Weights of a small image classifier: adamw at rate 0.0016, 67.0 epochs.
Rows from block 8, named by matrix and row number. Rows with one number belong to one channel. Each number is 128 + 24 x the weight over its row's rms, rounded and kept within 0 to 255. All counts start at 0. Numbers have three digits each. After the name is the row's rms in percent of the matrix's.
# convs0: first 3x3 conv (model.blocks.8.convs.0.weight, 64x64x3x3, standardized in use), inputs 48-55, a 3x3 kernel for each
# convs1: second 3x3 conv (model.blocks.8.convs.1.weight, 64x64x3x3, standardized in use, transposed), outputs 48-55, a 3x3 kernel for each
convs0.0 101:128128128128128128128128172053101128128128090156128128128128128128128128128128128128074105101128128079128128128128154128128128128173128128118128128128128154171128128128128128128110128128128147128128128128128128151158
convs1.0 095:128128128128128128128119168085128128095096128128128128180128128128128128150128128150128128128183128128128128128128128128154128128164171128128128128107069105128128128128128128128128084128128128128097113128128128128128
convs0.1 092:128096128128128128128128128128064033128128086154154128128128128128128128128128128128128128128128128128098072128128128128128128128142169128078128128128128128128160128128128128128128128128094128128128128128128128128128
convs1.1 098:128128079155106128183128128128128128128128128081128128128101104128128128170163128128128128128128128128128128128128128128081128128128128166191206128128159128128128128128128128085128079076073128151128108128128063073128
convs0.2 100:128078049154128070147156128128128150128128139128128128128128128128128186128193205107128128128128158128128128155128084128128128128128128128128128128156170128128128086077096090128128128087128085128128085128095128105128
convs1.2 103:128098128128062128158128128128128128107128128083103128128128062184128092182190171128128069128152128128128088178128128128128128128128128128128128090128128091128128128128128128128128128084128128128128128128128128128128
convs0.3 100:128128128128128128175213128172142128179128128128089128128128128128128157183143178088128128128128128128128128128128128128159158128128152128165128128128128128128128128112128128128128128128070128128175128128128069128128
convs1.3 087:160202128128128128128079128097128128128128116128128128128128182091128157128128088128092128128128128155128128128128128086128128128128128128128085128128128128128128128128128128128128128128128085051077128128128128128128
convs0.4 100:128128128179128177188128143128128128128128128128128190128128128128080128168128157121128104090161128098128128128128128128128128100128128128128128128128128128128128128128128128128128128121128080128128128128128128128050
convs1.4 095:128128128128128128128136128077170163128164201128128128128128128128128084128128128148128128189128104128128090091128128100128128128128199070058128037044128046040128084078128128064128128128128087128128128128153128146168
convs0.5 099:128128062128128128128128158128128128104128128128128128128128128128128128128128128128128128128128128128084128128128128128128128128128128090128128089128128051087096128128128128128128085076097128128165128128128128105128
convs1.5 092:128128128128128128128128128128128128072128128087128128128128128128102105128128068128128128128128128173128128076128128128128128149147163155174176199187194202206205128128128146128128128128099067128128033043050092128128
convs0.6 099:128128128128128128128128128190168128128128128128128128128128128166159128128128128128128128072053128128077128128128128128128128128159181128107103142148169128158128096166169128128128128128128069128128128162211089161204
convs1.6 108:128128099174128128128172128106128128067128149055060085128143128151128128098104128128161128164155156128169162149128128168167128128128128128128128128128128128095128128149128128128128128115128163164128173161128128128128
convs0.7 101:100128060087105079101128128128128128128128128128128128170128128128149128128128128089128128092128128128128172128128128128128128160188169161128128158128128128173128159128128128128128128128149170128165128128163084128150
convs1.7 096:128128128128096158128128128122128128128128129128128128099049128060128128128128128128075072128128079150128093079128128084128128095128128128128118128128128128128128128128086128097088128084060128128128172190128128128128
convs0.8 102:179128205182128128196165128128128128141128178128128163128128128128128128167209154082128128170128108128128128169128128128165169128128128128128128128128128128128128128128128095128128092128128128059128128095128092128128
convs1.8 103:128097034158164070128146128182128128182197163128174142128128082145128128128128128128128128128128128128128128109128128128128128163128128128128128128128128128128128128128128128128128128128128128128128186150128177128128
convs0.9 100:168128128128091098128090128128128128128128128082128159094128128128128175128128158128128128128128173128128128063128128128128100128128128096088068102107099128128128091095155108102128105092128128128128128140128128166165
convs1.9 101:128128128128128128128128095075128128128128162115128128163184184128128128128128128094070089091071069128128128128128128128128128128128128128141128128160153128128128100128128128128166128162159128128128128128128128144128
convs0.10 093:174178150044128193128128167128109128128128128128128128180128128128128128128128128128128128128128128128128095128128128128128128128140128084086128128128128128128128128088128128091128128128128128128128128104128128128128
convs1.10 097:128128128128128128071102128128169156128128155128128128128128128072109114140128070128128128128128128195128128128086128065128128024128128182128128128128128128128128121128128096156128128128128103128128128128128128128151
convs0.11 105:075073128128093087128128128103128166085086128128128128092128128128128128128128161128090082081128128084128128192166183160128166128128112083081080081103083089128099128128128193113090172150080128128128171169128128178165
convs1.11 100:160182202128128185128128128128128128128128128128128128128128165128128128128128128169128149128128128128122128101085128128128128128172194128169160128159158128128128128128128128128128088128128128169149128128171128128128
convs0.12 101:128078128128128128128128128128128111128128128128128128182128128162128128128128103128128128096128128128128128128128128128128128158159177128128189104128171093128128128118128128128128128128128128128128108078128128128128
convs1.12 100:153174128128077063155128128128128128128094098128128128128128128128128128128128128128128128128142128141128128128128128128128128128128128128128109128128128128128128128128113128128128128128128157128128159128128128128108
convs0.13 102:180128056167143128177168146128079158179128128212128128128128128181169128155150128095128128128128128128173167128128128128128128128128128128166184128128128128095102128128128058128058079081064105128128076128128128128128
convs1.13 115:128102128128128128142094063128128128073128128042128128128151152157160128128175128128128105128128128181169128194160128128128128109083128128128128128128128128128128128128128128128128128128128128128128128128166096128128
convs0.14 101:128128128128128128128128128128128128128079080128128128128128128128128128159128128128078078080128081128128128128128159128128128128128192128128193128128128128109128128111099128128084128154128128128128128128128128128078
convs1.14 106:128128085128128066128165128062128128128128128128128128128128128128128128128128128128128128094128128107128128128128128128128105128128085128128128128128108128128128128165166128169128128128164128169191086128149068128128
convs0.15 102:128128128128128128128128128128167166128128128128128128128128167128168128159163181128077077128128128128128128128087098167128128128128128144128080174128128128128081081102128087111128100105128128128128120128128117128128
convs1.15 099:128128128175128128152128128128128128112161169128128142128128128128128128128128128128079128128128128128176150184196188194204202128128128128128128128128128128128128128128174128128128128128128128128138146140128128128128
convs0.16 103:128128116128128128175134128090128095128103128128128128128173128153128128128128162128128077104091128175128128128128128128128166128128128128152183152128128128128128128128128128128128128128128128100128128128128128128128
convs1.16 091:151128128128128128128121032174128128085128128128100128128128128128128091055069128128079096128128107128128083128170128128077128128128128087128128089128128099128128128128053128066059128128128094101128128138197188221128
convs0.17 100:099157161103128176128128128128128196128128204128128172128128128128200128203164128128090101101128128092128114159163164128128128128139128128128087159128062128070071128128096128128086128128128101128128172175100128128117
convs1.17 104:152128128128128128128128128113128128128128161128128128146204194185229174128128128143128128158128128128153181110128128070109084128078128128128128128128128128128128128168128128172142128128128128128128114103128085128128
convs0.18 100:128138128128128111128128128128140128128144143128180163128128128128128137128128128128128128128128107084083128128128128128128128128128195128195128128168128128128128172164128158128128060080128128128095154128084128128128
convs1.18 103:128128128128128128128128128128128128128128187145128213077110128128128181128106128128128128128109091128128128128128108128128128156128128098128128128128128128128128106128128128128128128128128094128128128128128128128153
convs0.19 101:128080128128128081128128128128128128128095096128128128128128128128128161161161171128128097128128103056078128128164128128128128128128128128128128128128128128128128128128128128071128103128128128097128082083097118116078
convs1.19 099:128086128128051061157128128128128160128128156107128128100083043128128105128171128090087096128101094098088097184160128162128128128128128105093088081092128093094128128084076128067080128072113128088128128128128128128153
convs0.20 102:128128128128128128128128146128158164128140149128128128128128166128128160128168128128128128096128128085128183128128128128128128128157167128151128128128128128128128128128096128106074085103128096128128087128104128105128
convs1.20 108:050079147128128162128128128128128128128128128128128128128128190128128128167180128128128066128082081128128128128128128128128128128128168128128128128128128128128143128128128111095128128128128128128128128128128163155128
convs0.21 102:128177171128128177128128187162128173128128154111128128128128128128128128128163156128128128099128161128128128128091100143128128128128128179128099128128128128128128128109128128128128165085068073128128128128128128128128
convs1.21 104:128103128128128128128128128128162154128143161128128158094084077128128089128128128128128128128128105128081128128128128128128128182128128104128139087105128054082128128128128128128128128128128128128128128128128128128128
convs0.22 095:128091079155128101128169128128128128128128081128128128128128128176128128128128128150128128128100128180128128128128128128128128128128128045148128080143128084128128164128128151128128128128128128128128078128092128128128
convs1.22 106:154178161128128162128128128128128128128109128128128093128128128155128128128128128128128128128128128128128128128128128128098128128128128128169128163182175173177151128170128193167128128128128128128128073098128102128128
convs0.23 098:111107115155128120128128128128128128128128128128128128074128128108128128128128128082128128128150128128128128128128128128128128128128128128128128165128128164128128107128128064128162071128128128156128128128128128128128
convs1.23 095:128128128128072062146128092093128154070106128068074128128087083128075082128128128068061092128128128128128128204184128193156128128128128128128128128128128128128128165174128163180128128128128128128128128128128128128128
convs0.24 101:128096168128128128128128168128128128128128128128128128128128128128128128168128128128094128096128128128128128185200189128128128128128128107128096156128128128128128128178178145128166165128128051128128185128173166128128
convs1.24 094:128128128184128149128128128128128128128128128210199128060128128128128128128128128128128128128128097128128128128115128128090086128166168128128128128186169128128128128128128086128106128103107128128182128128128128128181
convs0.25 092:128063067094128128128128128089128179128102128128128128128128128161193181128128128175128128128086082128128128128128128128184174128157128128083100079054083083088083147128128128128071128128128128128128128128128094128128
convs1.25 097:128128091128128128128128128128105128128128128159128128167176161168164128128128128128128101128128128128128171128128128097070052128128137128128128128128128177128128128128128187178128161128128128188147128128128086091128
convs0.26 098:168198128128128158128128128128128128128161128128128128128128162128128128128128128128154128128128128086094094128128128128128128102128128105128128128128128128173153163128080128128062128128085098128170128068118128128088
convs1.26 105:128093100128128092170100128128128128179128128128128098128128128137128128156128128128128128101106128089087128128128128192128128190128128128128128128128159128128128128128128077096128065088128128128128128128128128061066
convs0.27 106:128128186128128128081128128128128128128128163128128128128128128128128128128151184060128128128128128156128128128049089128128128128128159128128066070074067128102128128128128128128128128128128166182171169128128128128128
convs1.27 088:128128128128128156128128128066128128128128183128128128128128128128128128128099128128128168128128128202169128128128128128128175128128161128128128128128128128128128128128128128128128128128128128128112128128128128128128
convs0.28 099:150160118180174128128128186128128099159128128128128128120128102128128128187191128128128128128128128128128044128128128160128144156128128172128128128128128128128128128128128128128128128128091128157195128128128128128128
convs1.28 098:092128128085083128128089128128128179128169177128167128128128128128128128128128128128128128128128106128128128128128099176128128201171204128128128177128128173128152128128073128128073128128128128128128128128095128128128
convs0.29 099:190128157182128128190128128128128196113128202084128128128153168128189179128128128128128128087128128128157128157128128128192184128157128128175128185163128154079128128128075128064077093095128128128070128128128128128128
convs1.29 098:193128128172128128128128128128128128128128128128128128128128181190177164128128128128160128128157128128128128156128128128106128128128128128128128128128147128158128128128128128155165128128168083128128150128107128097128
convs0.30 101:151206151128183128128128128128128064128128089128128128128128167128128142128128162128128128094128128066086128157128128128128128128128128128128128096128167128128128177197155165128103166128128113128152089128128096128128
convs1.30 093:165159128128157128128152128128128165128128128100128128150148128172157128128128128128128191128128128128098108128128128128128128111128128128163173128172128156159128087128128128128128128128128128128128128128128128128128
convs0.31 100:090110103197157128159209128114128128048061128128128128128128128167128128185128128128128128036067087128110094164190202162128172155128159128128128128106128128128128128128195128128128168128082101109128128128153105128128
convs1.31 106:107128158128128171091081097128137162162166128180128128128128164128162128128128099128128128128128128128128128128128128128128128128128128128151128128157128128103105149128128152128128175184128187175128128128128128128128
convs0.32 097:158090194128128164176128154128128128128086128128128076161128128147152128160153128128128128128128182151128128128128128128117128074128128128191128163161128128128175128128150117128149128128155084045128095128128128128128
convs1.32 096:128128094151128128128128128128128128128128148158128128128128056128128065128140128178128189128128128128099128128104128128128128096128128128128089128128128128128128128128128128128128128128128128128128128128098128128097
convs0.33 101:128128128128128101128139128128128128128128128166128128128152128128128128128114128097128128128128128128128128128128128128149160128128187128102096128128153128128169128128128087128108106082074104128128128128128095128128
convs1.33 097:128128128128104128128128096128159128128171186051128163128128128128079068128092091128128128128128128128128128190128119195173128128128096128128128128128128128128128128128128188128128128128101163169128179176170128149128
convs0.34 101:128128169066047128128128165128128186128128177113128128128128128128128128128128128128160128128128128086128128128128128128192173128128128128165159128128128073128064128128128128128128087083116128153180179168128128128080
convs1.34 106:152185128128128128128128128128128139128128128128128128187128128180128128171128128128166128128163146163160128143128128144128128192146128128128143128128128128128128128170128128152128128128173128128128085091057093128128
convs0.35 104:117128128128143172207190194128128128128128128128128087128128128155128128148156128128162171128128128073050128128128128128128152155152192201157128128162145128128144112128190092128128128097128128128128168128128128128128
convs1.35 104:128178128128110128098128128128128128128128128128128128083060087128081083128128128128128091128128066128128128128128128128128128128128128128128128128128128128128128163180128128185128128128128155128128128128087128110088
convs0.36 097:128128128128128128128158128128128128128128112128128128128128168128128185128128195128087128096128128128128085128128186128128128089128128092095128128102128128128128128128103128128083128128091093128084103128128128128128
convs1.36 090:128128128128128128128128128128128098128128128128128128128085128128128093164128128128128128091079116070079089128128101128128128128187128128167128128154128128128128077128128086128187128128128165128128128128128128128128
convs0.37 102:128128101128106128128128128128128128101066128128128128128128128128128128186186178128101083072071092103128128128128128128188195175128128167192207179153160158128128086090128054072128054128076128128128128128171128144153
convs1.37 101:128157182128128128128128128128128128089054070078061074128128128106128128128128128078050084096085128128128128128128128128128128128128128128128128128168128128128128128128128128128128128128128090104109064128128080128128
convs0.38 100:128168206128137160128128128128128128095064128128095128128128128174128128191176128154167146128112147128128180128150139141174173128128128128128128128128128128128128128128169128128128128151110098128128128128128077086128
convs1.38 114:102114103128128128068079128128128128163128128128154128099128128128128128102108128128128106128128104128128128128128128084100114128128128128128155128128128128110101128128128128128187128128182128154128128128155107128128
convs0.39 100:128179128128128128204155128128128128128128128128128128128190177128186195128164177128128128128128128128128133128128138102128128128128128216128132181128128128128128128128128128085102128128128128128190128128128128128128
convs1.39 093:128128128181128128128128128193157128128128128128128128128128128164128128128128128128128184128128181128128128128128128128128128128128128128128066086128128066128077128128165128162160128128128099128128128128146128128140
convs0.40 102:128128128128128128158128128128128128128128128128128155158128128128128128128128165091123100128128128128128083128128128128128128167173149128149181128128163128128128052128128128128128128128128128128147128128128128128128
convs1.40 097:128092128165128128128128128155153128119128128128128128128128071128128097128128128128128163161150128128128128128128128128078062128106103128128093061088128092128128169128162128128128087080128178128181128128159106128128
convs0.41 105:190128113216187079168161128128128128128091079128043053128128128128128128186174128128128128128128154128128166177174180128128128128128128165128128128128128150148128128128128128128128128128128128069077128128087128128128
convs1.41 103:128128073111128128107128128128128128142128128128128128128128128128100128128128128128085099128128128128128107128103085128128128128128128128128080128128128097128128128128088145128053183128075128128128128128128164158128
convs0.42 096:128114128168080065167128128128128128128128128094042064128128128128128128128128128128128128128128147128128128159128162128128128128128128172128128128128084128128128128128128128128148128128128128128128128109128128082061
convs1.42 108:128139128128097072128088050128098176128092128154128107128128128142128119169128128128170172128177128128128128119172128114128128099128095100128128088128128092128128128128128159164128128154128128128128102128128128128128
convs0.43 101:128128128128128128108128128128128128128128174128128095128128161128149153128128128164198159149128093128096128128128128128128128105128118128128128128128128128128164147128128128128128128128128142128128128104128128128160
convs1.43 096:128128193128128164128128128128128128086080128128128128128128128128128128128128128110061110128128128128128128128128128112128128111128128186180128192160128128128128128128128128156128128128128128128128068101124041042115
convs0.44 097:128128102169167128185128128161163128128128128128128128128128122128128128128128128128084128088128128128128128205181128128128163150180212128160185128128128128128128128098085128092128072075128128128128128128092105128128
convs1.44 102:128128128128094128128128128111128128128128128128128128128128128128128128155136128128128146159176128128157128088068094098128128128128102128128128059065128128128128128128128156152098172164128128128128128094128128128128
convs0.45 103:159128128153177128128128128128128128128128128162128128128128147128128171128103128128085128128099107115128128128145170128156194142152193082128165087128188097156166163090095153128112128128128128128148128128128128102128
convs1.45 102:128128159167128128155128128128188179128178202128128150167149128184128128128128128128172176151128128171169128128077080128128128079128128128128128128128128142128128128128128128128128143128128128128128128128128128128128
convs0.46 096:128087128128128128128128128095128128094128128128128128128128128128161173128128128128128128151128128175183156128128128128128128128200128128128128128128177071100128128128128128128128128128128128110128094128128103128128
convs1.46 091:128128128128128101153158128128128128086128128071068128140128128180128128128128128128128128128128192128128128128103084128080128128128128128128128128128128128128128088105093128128128128128061128152165128128128128128128
convs0.47 097:200200160128128128128128128128128128128128128128128128128128158128128128128128209128128128128128128128128128128128128128128128128128158182128128128128104128112058128128092128128109128128128128128051128128111128122128
convs1.47 103:128128128128128128128128128128128128128128128128128128128084101128128098128128128128128181128176128128128128128128128128128158128128166128094128128128087128089076128160128128128128128128128128080128091128128128146128
convs0.48 098:128128128128128128128128128128128156128128164128128128128128128128187128213210187128115104128128128128100090128128128169181128128128128128060059071071088081093099157128128172128128128128128152128128187128128180128128
convs1.48 095:128128128128128128128128128128128128128128128128128128184186179128159128128128128128128128128128128128128128152128128128128128130128128182195148170179128128128128128128128113128128128128128128128128041080128128070128
convs0.49 104:111064088128193171128128128128128128128128128128128091170128128171193170198165128128128128128128128128128128128128128128128171128169128128183138115155128128128128128128090128128082128128091128128079128128128128128128
convs1.49 092:128199128128128086128128128128128176128128161128128128128128128128128128076128128128128128128128128128128128128128128128128128159128128128095128110103128116128128188128128192128128197128191128128128128128128128128128
convs0.50 102:082128128065128128128147167128128128128128128128128128128164128142163128162154128128094088104096128128081128128182128128177128165128128128128128128128128179128128128095128128128088128128128128065128128128128160128128
convs1.50 108:128160128107128144128128086128097128128128093128128128128128128128117128128128128069094128089128128128152128161128096128128095128128141128128111108103061128095081128099104128073105128128128128128128064074128128128128
convs0.51 100:128128128128091128128154128128128128128128128128128128128139128128112157146128128128128128128128128128128128128128128128135128085085148180199128128166141107128128128128128128128151128128128128128173164128128161128128
convs1.51 105:128153128128096128156128068162128128196182128128128128128128128128128128128149128128128128169128128128145128128128128167040018181128128128128128182128128128128100208128098188128103115095128128128128128092128114128128
convs0.52 105:094096128102128128071053128128128166128128162128128128128102128128128128128128128128128128128128097082074077162172189128128128128143128128075109163128128166167128069128128128128128170128096128128128128178167102155141
convs1.52 089:128043059128128073174199128065128128089128128072112128180172128128183128128128128163128128154155128188196128128128100128128128128128128128128128128128128110108117128128128128128128128128128153179186128128128096096113
convs0.53 103:128128193128128128097128128185128078128128096128128128128128128128128128128128128128128128128128156109128128128128157128128128199171173128128101128128128153170155128128128128128128128128128172128128128128146128128173
convs1.53 097:159128053192128128128128177128128179096105128128061089128108128082092128128128128128128157128128128128128096128158123128128128128128128128148128092128128128094128128099128128084128155128128128128128096128128091128128
convs0.54 099:128128172128128136117128070190128128184128128128095029128128128128128128064128128096128128087089100123071052184128175191179128164157128128128128128128128075128128149170167128128157119112128128128128128128128128128128
convs1.54 090:142128128163128074188167128128092128128128128128128128128128105128128073128128106128128128128128128128128128164128128207201168128197128128083128128128128128128093103128073128128073128128073128128184184128194128128128
convs0.55 097:128128128128128095128128128128128174128182128128128128128128128128172155128146128128128128128059102128091128128128128205217128196244226109145128093163187079128128128128128128128128128128128128128128119128128128128128
convs1.55 108:128059096177128095128128128128128128128128128128069128128128128128128128128128128088108104128128152156206173180169128187128128128128128128128128128107091128128128128145128128128128128128104128128128128128101128128128
convs0.56 096:128085128128128128128128112128087062045085071128128128128128162128128128128128128128128094128128128128128070128128128128155128186162128128094119128059089128128128128128128128128128100128128128128128128152128128128128
convs1.56 102:128128128128128128128128128072096128128128128128128128140128128146128128128128128128128128128128128175175128128128128128128128128128128128174163128178128128128128128128128128144092128128080128172209128128162087128128
convs0.57 101:128128128070128204128128187128128097102128128128110128128128161128128148128163158128128128162152128128128128128158153128128167128128184128128182160082128192128128128128128128128128128151128128128128128128128128084128
convs1.57 111:128128128128170128099128128128128128166148128151169128074128128128128099162128128067065128083086128155128128128128128180128128128128128128095128128100128080092128106128128128128128071082128128128128128128128128144128
convs0.58 102:068128128103128128128128169128128166128128128128111128127128128128164128155196178128128128128128128092128128128164128173179128128128215128146128128128158128128128128092084128128128128128128092128128128128128148128064
convs1.58 102:128085128128128128128128128128143128128128128128128128128128128128128128128128128158128128164128128128128128128128128094128151128128128128128128128128128128128128128174182128173193128128128128147175107128162128094128
convs0.59 098:128128128128164128175179128128128128128128128128128128128140128128128180128128173128071128128084128063076128159128128128128155128128144102128128128128128128128128128128128128128128128128128128128128099128128079075128
convs1.59 101:153218172128128128163128128128189128128176179128180128128128128128128128128128128173128161173128128128106128102103104099128128128128128128128128063128128128128128128128097128128128128128128128128179128128169128161187
convs0.60 101:128128128128172128128128128081128128128128076128128094128145128128128128128128128128110085071072055128128085128128128128128128128128128149190128128163199128128185128128128128128128128128128128128128128128128128128083
convs1.60 099:128128128128060128128128128128128128128128128105128128128128128128076128128128128128128128153128128128128097128128128128128128128157159093071068128128128128128128154128128162128128128085095128128128145128128128180128
convs0.61 096:128128128206223106128128175128128116128128128128128128128128128128128128128174128128128128128128128128128090128128128128128148128128128128163095128128128128128128128128159128128155145128092128128128169128128128128128
convs1.61 100:128176128128197183128128128128128128195128128128176173128128128128128174128128128128157159128128183146161128136128128128128128171128142128128128128128128076073079128128128128103128061128128128128110128128128128128128
convs0.62 103:128098091128128128128143128128076128128128128128158128192128128128128128176128128128128128105088128094128128128128199128128165128128128128097128151109128156128128088076128128089128128128128128128128108128194072081128
convs1.62 099:170175177152165141128128128128128137097100128128128128156128128128128128077083079170152128128128128128128128128128128067128128128128128128128128073072128079077128077085128106128128128154128066128128073128128128159165
convs0.63 098:128158128128186210128128128128128093128183128128128128128128128128166215128198203128095128102128161128128128128128171153128128128128128128128128128128128128128195128149128128128077128096072128081128128128128106128184
convs1.63 100:128179087128177128171128128128128128128128178128128128167170128128183156084128177151128128128099105128128128076078128065128128128128128128128128128081128092053128128128128128128165128128128076128128089128142128128153