Weights of a small image classifier: 64-pixel images, trained on microscope photos of single blood and bone marrow cells.
Rows from block 6 of a small image classifier, named by matrix and row number. Rows with one number belong to one channel. Each number is 50 + 15 x the weight over its row's rms, rounded and kept within 0 to 99. All counts start at 0.
Before each channel's rows are labels from the 100 images, of 14848, where the channel reaches its highest value: "strongest on" is what is common among them. Only what is clearly more common there than usual is listed. The data: microscope photos of single blood and bone marrow cells.
# convs0: first 3x3 conv (model.blocks.6.convs.0.weight, 64x64x3x3, standardized in use, each kernel summed), inputs 0-63
# convs1: second 3x3 conv (model.blocks.6.convs.1.weight, 64x64x3x3, standardized in use, transposed, each kernel summed), outputs 0-63

strongest on: cell type: erythroblast
convs0.34:43 35 46 53 59 42 44 78 67 54 50 43 50 60 88 46 43 55 75 46 56 49 24 41 52 30 47 40 30 62 43 44 56 50 73 65 54 66 61 44 62 55 42 58 82 50 50 45 36 49 68 15 55 37 88 55 53 36 69 62 37 64 19 73
convs1.34:62 50 43 75 70 72 69 29 41 35 36 43 45 53 50 71 44 55 55 52 45 84 63 50 49 54 71 89 51 55 40 70 58 54 35 49 33 94 68 47 57 28 57 54 54 54 75 32 59 61 64 62 53 74 35 50 52 66 58 47 76 46 61 49

strongest on: smear: peripheral blood; cell type: segmented neutrophil; cell type: lymphocyte
convs0.55:58 58 29 50 57 52 48 75 55 70 53 64 50 42 53 40 20 50 58 37 59 48 52 26 55 69 34 37 65 76 55 50 61 80 50 41 47 52 48 66 32 55 43 35 64 59 56 57 50 46 51 17 99 30 61 50 39 66 45 77 34 70 38 65
convs1.55:36 50 55 74 58 54 52 59 70 60 47 54 50 49 43 58 68 58 81 67 48 77 56 72 62 49 48 55 28 34 54 54 29 65 78 53 56 61 70 44 50 64 47 64 80 57 80 74 69 60 50 53 59 76 31 83 54 79 51 62 50 54 55 67

strongest on: cell type: segmented neutrophil
convs0.18:66 50 86 50 65 33 29 99 41 59 60 48 27 42 84 33 49 52 60 37 78 51 55 47 37 61 59 36 39 58 62 40 54 50 58 43 59 41 31 50 53 52 14 49 79 56 22 50 61 63 50 41 52 50 65 48 34 54 52 53 34 50 45 55
convs1.18:50 25 34 36 51 58 67 45 47 69 43 36 50 72 43 55 41 36 76 42 27 52 56 66 50 36 24 62 50 55 72 47 26 45 55 27 45 64 46 26 50 02 55 33 33 45 44 25 46 64 48 54 52 58 31 15 50 42 60 51 54 48 40 77

strongest on: smear: peripheral blood; cell type: segmented neutrophil; cell type: lymphocyte
convs0.42:44 47 33 49 42 68 21 62 49 51 54 39 28 41 52 66 50 45 61 48 30 82 51 37 48 74 56 46 50 65 43 33 58 69 50 52 75 78 57 53 56 56 75 25 50 58 61 21 19 42 74 53 57 57 42 53 37 22 35 82 58 50 54 73
convs1.42:54 40 50 55 62 66 53 67 50 32 23 77 68 50 54 43 50 75 67 55 62 62 55 66 74 50 52 38 33 50 38 69 40 50 70 81 48 57 81 66 27 61 35 61 54 35 54 78 60 49 43 50 70 59 41 27 24 45 42 55 28 81 42 50

strongest on: smear: peripheral blood
convs0.36:37 59 41 31 73 24 60 58 47 50 36 61 53 14 58 38 64 37 53 00 51 69 46 49 35 43 35 46 50 56 52 43 66 67 50 79 78 40 60 55 37 53 38 34 58 51 50 58 45 46 50 51 78 50 67 47 60 45 62 51 29 53 49 92
convs1.36:66 15 16 51 53 52 46 50 36 47 50 60 47 75 24 50 56 51 39 50 50 50 53 43 53 26 37 42 30 79 33 36 45 35 87 45 31 66 33 46 34 52 34 36 54 54 24 74 51 10 48 41 39 47 47 26 41 59 39 54 44 55 60 55

strongest on: smear: peripheral blood; cell type: lymphocyte; cell type: segmented neutrophil
convs0.1:54 25 63 79 68 59 46 58 37 43 47 52 20 53 50 46 52 53 51 75 30 68 69 29 41 55 44 53 45 50 55 36 67 46 50 57 60 31 57 76 46 53 41 55 50 50 45 38 32 38 19 57 64 50 82 60 15 27 67 65 21 72 36 50
convs1.1:78 67 68 64 83 55 54 48 50 53 50 59 88 67 60 50 60 50 55 56 64 50 40 73 56 50 57 64 46 39 65 23 75 57 48 44 22 99 34 64 48 53 50 43 38 62 60 45 72 69 52 36 48 50 49 41 57 40 60 67 54 75 54 52

strongest on: cell type: segmented neutrophil; smear: peripheral blood
convs0.30:50 31 66 41 57 64 49 69 50 59 32 51 30 39 63 50 43 57 73 84 62 39 56 48 39 40 57 59 35 55 50 58 55 65 51 45 50 33 50 46 12 61 45 61 53 28 74 47 86 48 60 69 50 45 47 74 33 64 75 65 50 95 41 55
convs1.30:52 53 51 32 32 49 40 41 75 53 43 52 37 66 64 11 38 41 69 56 39 65 40 76 51 61 14 45 52 50 52 27 59 50 66 52 32 30 48 59 87 69 30 46 50 50 22 51 38 39 46 50 50 50 49 28 87 47 40 67 49 46 56 65

strongest on: cell type: erythroblast
convs0.31:53 62 55 73 56 50 23 63 30 67 44 50 47 47 60 36 64 44 53 79 50 46 58 25 84 38 50 44 57 67 24 49 54 64 59 59 50 43 12 44 45 33 32 39 57 25 55 31 43 54 59 54 55 17 65 79 45 50 65 50 26 76 42 50
convs1.31:41 60 61 59 56 50 50 61 74 74 59 47 53 70 60 59 70 71 48 33 71 58 52 82 51 62 46 64 54 56 71 50 43 65 46 50 80 79 68 36 77 50 50 57 50 73 54 68 63 32 94 62 61 74 49 47 41 65 56 50 60 54 47 75

strongest on: cell type: proerythroblast
convs0.32:34 52 60 58 62 39 42 51 55 61 48 65 44 36 74 35 52 60 59 24 64 61 31 43 56 38 23 46 39 47 64 32 70 55 57 74 49 50 20 49 64 35 59 45 80 41 48 39 33 41 85 36 49 67 58 72 37 31 57 35 10 54 45 72
convs1.32:40 42 56 49 81 42 55 30 46 48 63 41 39 59 45 72 36 38 33 65 59 53 46 53 54 44 92 43 42 48 48 24 79 42 60 41 53 40 87 69 35 57 63 79 41 50 57 48 67 50 48 14 41 51 39 50 34 65 24 55 63 39 68 34

strongest on: smear: peripheral blood; cell type: lymphocyte
convs0.37:34 50 73 32 76 19 56 78 56 56 50 40 40 37 55 31 33 10 84 49 40 59 50 49 61 61 49 36 51 68 50 33 64 54 50 45 64 28 59 64 44 66 29 38 57 35 38 23 45 53 50 39 50 50 46 25 58 45 36 50 46 81 35 62
convs1.37:85 33 50 49 68 45 44 59 25 40 30 59 59 50 24 41 43 56 35 46 55 54 37 58 50 61 25 58 52 60 34 68 48 67 33 16 50 50 29 57 32 54 38 50 62 40 50 62 50 44 19 33 79 56 81 43 50 71 46 13 46 58 52 46

strongest on: smear: peripheral blood
convs0.27:60 54 43 64 55 37 52 56 42 65 56 24 65 72 53 50 26 40 63 50 16 60 54 63 68 68 49 30 27 50 42 28 59 50 63 58 61 52 31 57 69 80 67 40 88 42 40 32 42 43 50 50 38 91 56 48 54 24 50 64 34 53 49 56
convs1.27:83 26 39 39 80 51 55 45 39 57 60 83 50 29 38 40 80 50 56 56 61 63 77 43 47 96 33 51 58 56 59 64 46 41 54 69 34 68 50 56 38 57 50 69 68 58 62 57 46 31 33 60 55 65 62 47 24 45 50 53 36 59 60 46

strongest on: cell type: segmented neutrophil
convs0.23:40 38 70 07 70 40 50 53 46 49 53 48 35 62 49 54 54 42 50 45 52 52 16 40 41 50 48 00 48 25 58 46 56 53 50 36 53 86 40 41 47 54 30 55 49 22 55 47 54 25 60 50 51 60 64 56 09 47 68 46 58 50 56 50
convs1.23:62 50 41 35 51 42 26 54 33 45 29 46 50 34 40 54 32 57 44 52 18 55 41 38 57 53 42 39 31 11 42 30 44 50 50 54 50 34 50 21 08 48 37 18 57 50 43 49 27 51 35 50 07 32 34 58 41 44 38 50 34 50 56 50

strongest on: smear: peripheral blood; cell type: segmented neutrophil
convs0.40:45 28 49 58 68 61 28 84 56 36 52 43 44 50 64 50 29 39 68 83 51 40 50 33 68 50 76 50 44 47 46 53 61 72 50 28 56 47 47 78 41 64 47 26 47 33 55 53 60 53 56 50 45 35 35 62 24 27 50 95 33 69 51 55
convs1.40:33 50 64 68 50 53 78 68 82 66 56 65 62 48 54 50 74 51 66 56 51 61 66 72 53 53 50 59 39 50 85 57 55 65 50 73 57 56 53 65 60 71 72 53 50 83 52 55 58 55 52 63 72 77 56 61 48 55 65 78 65 64 54 85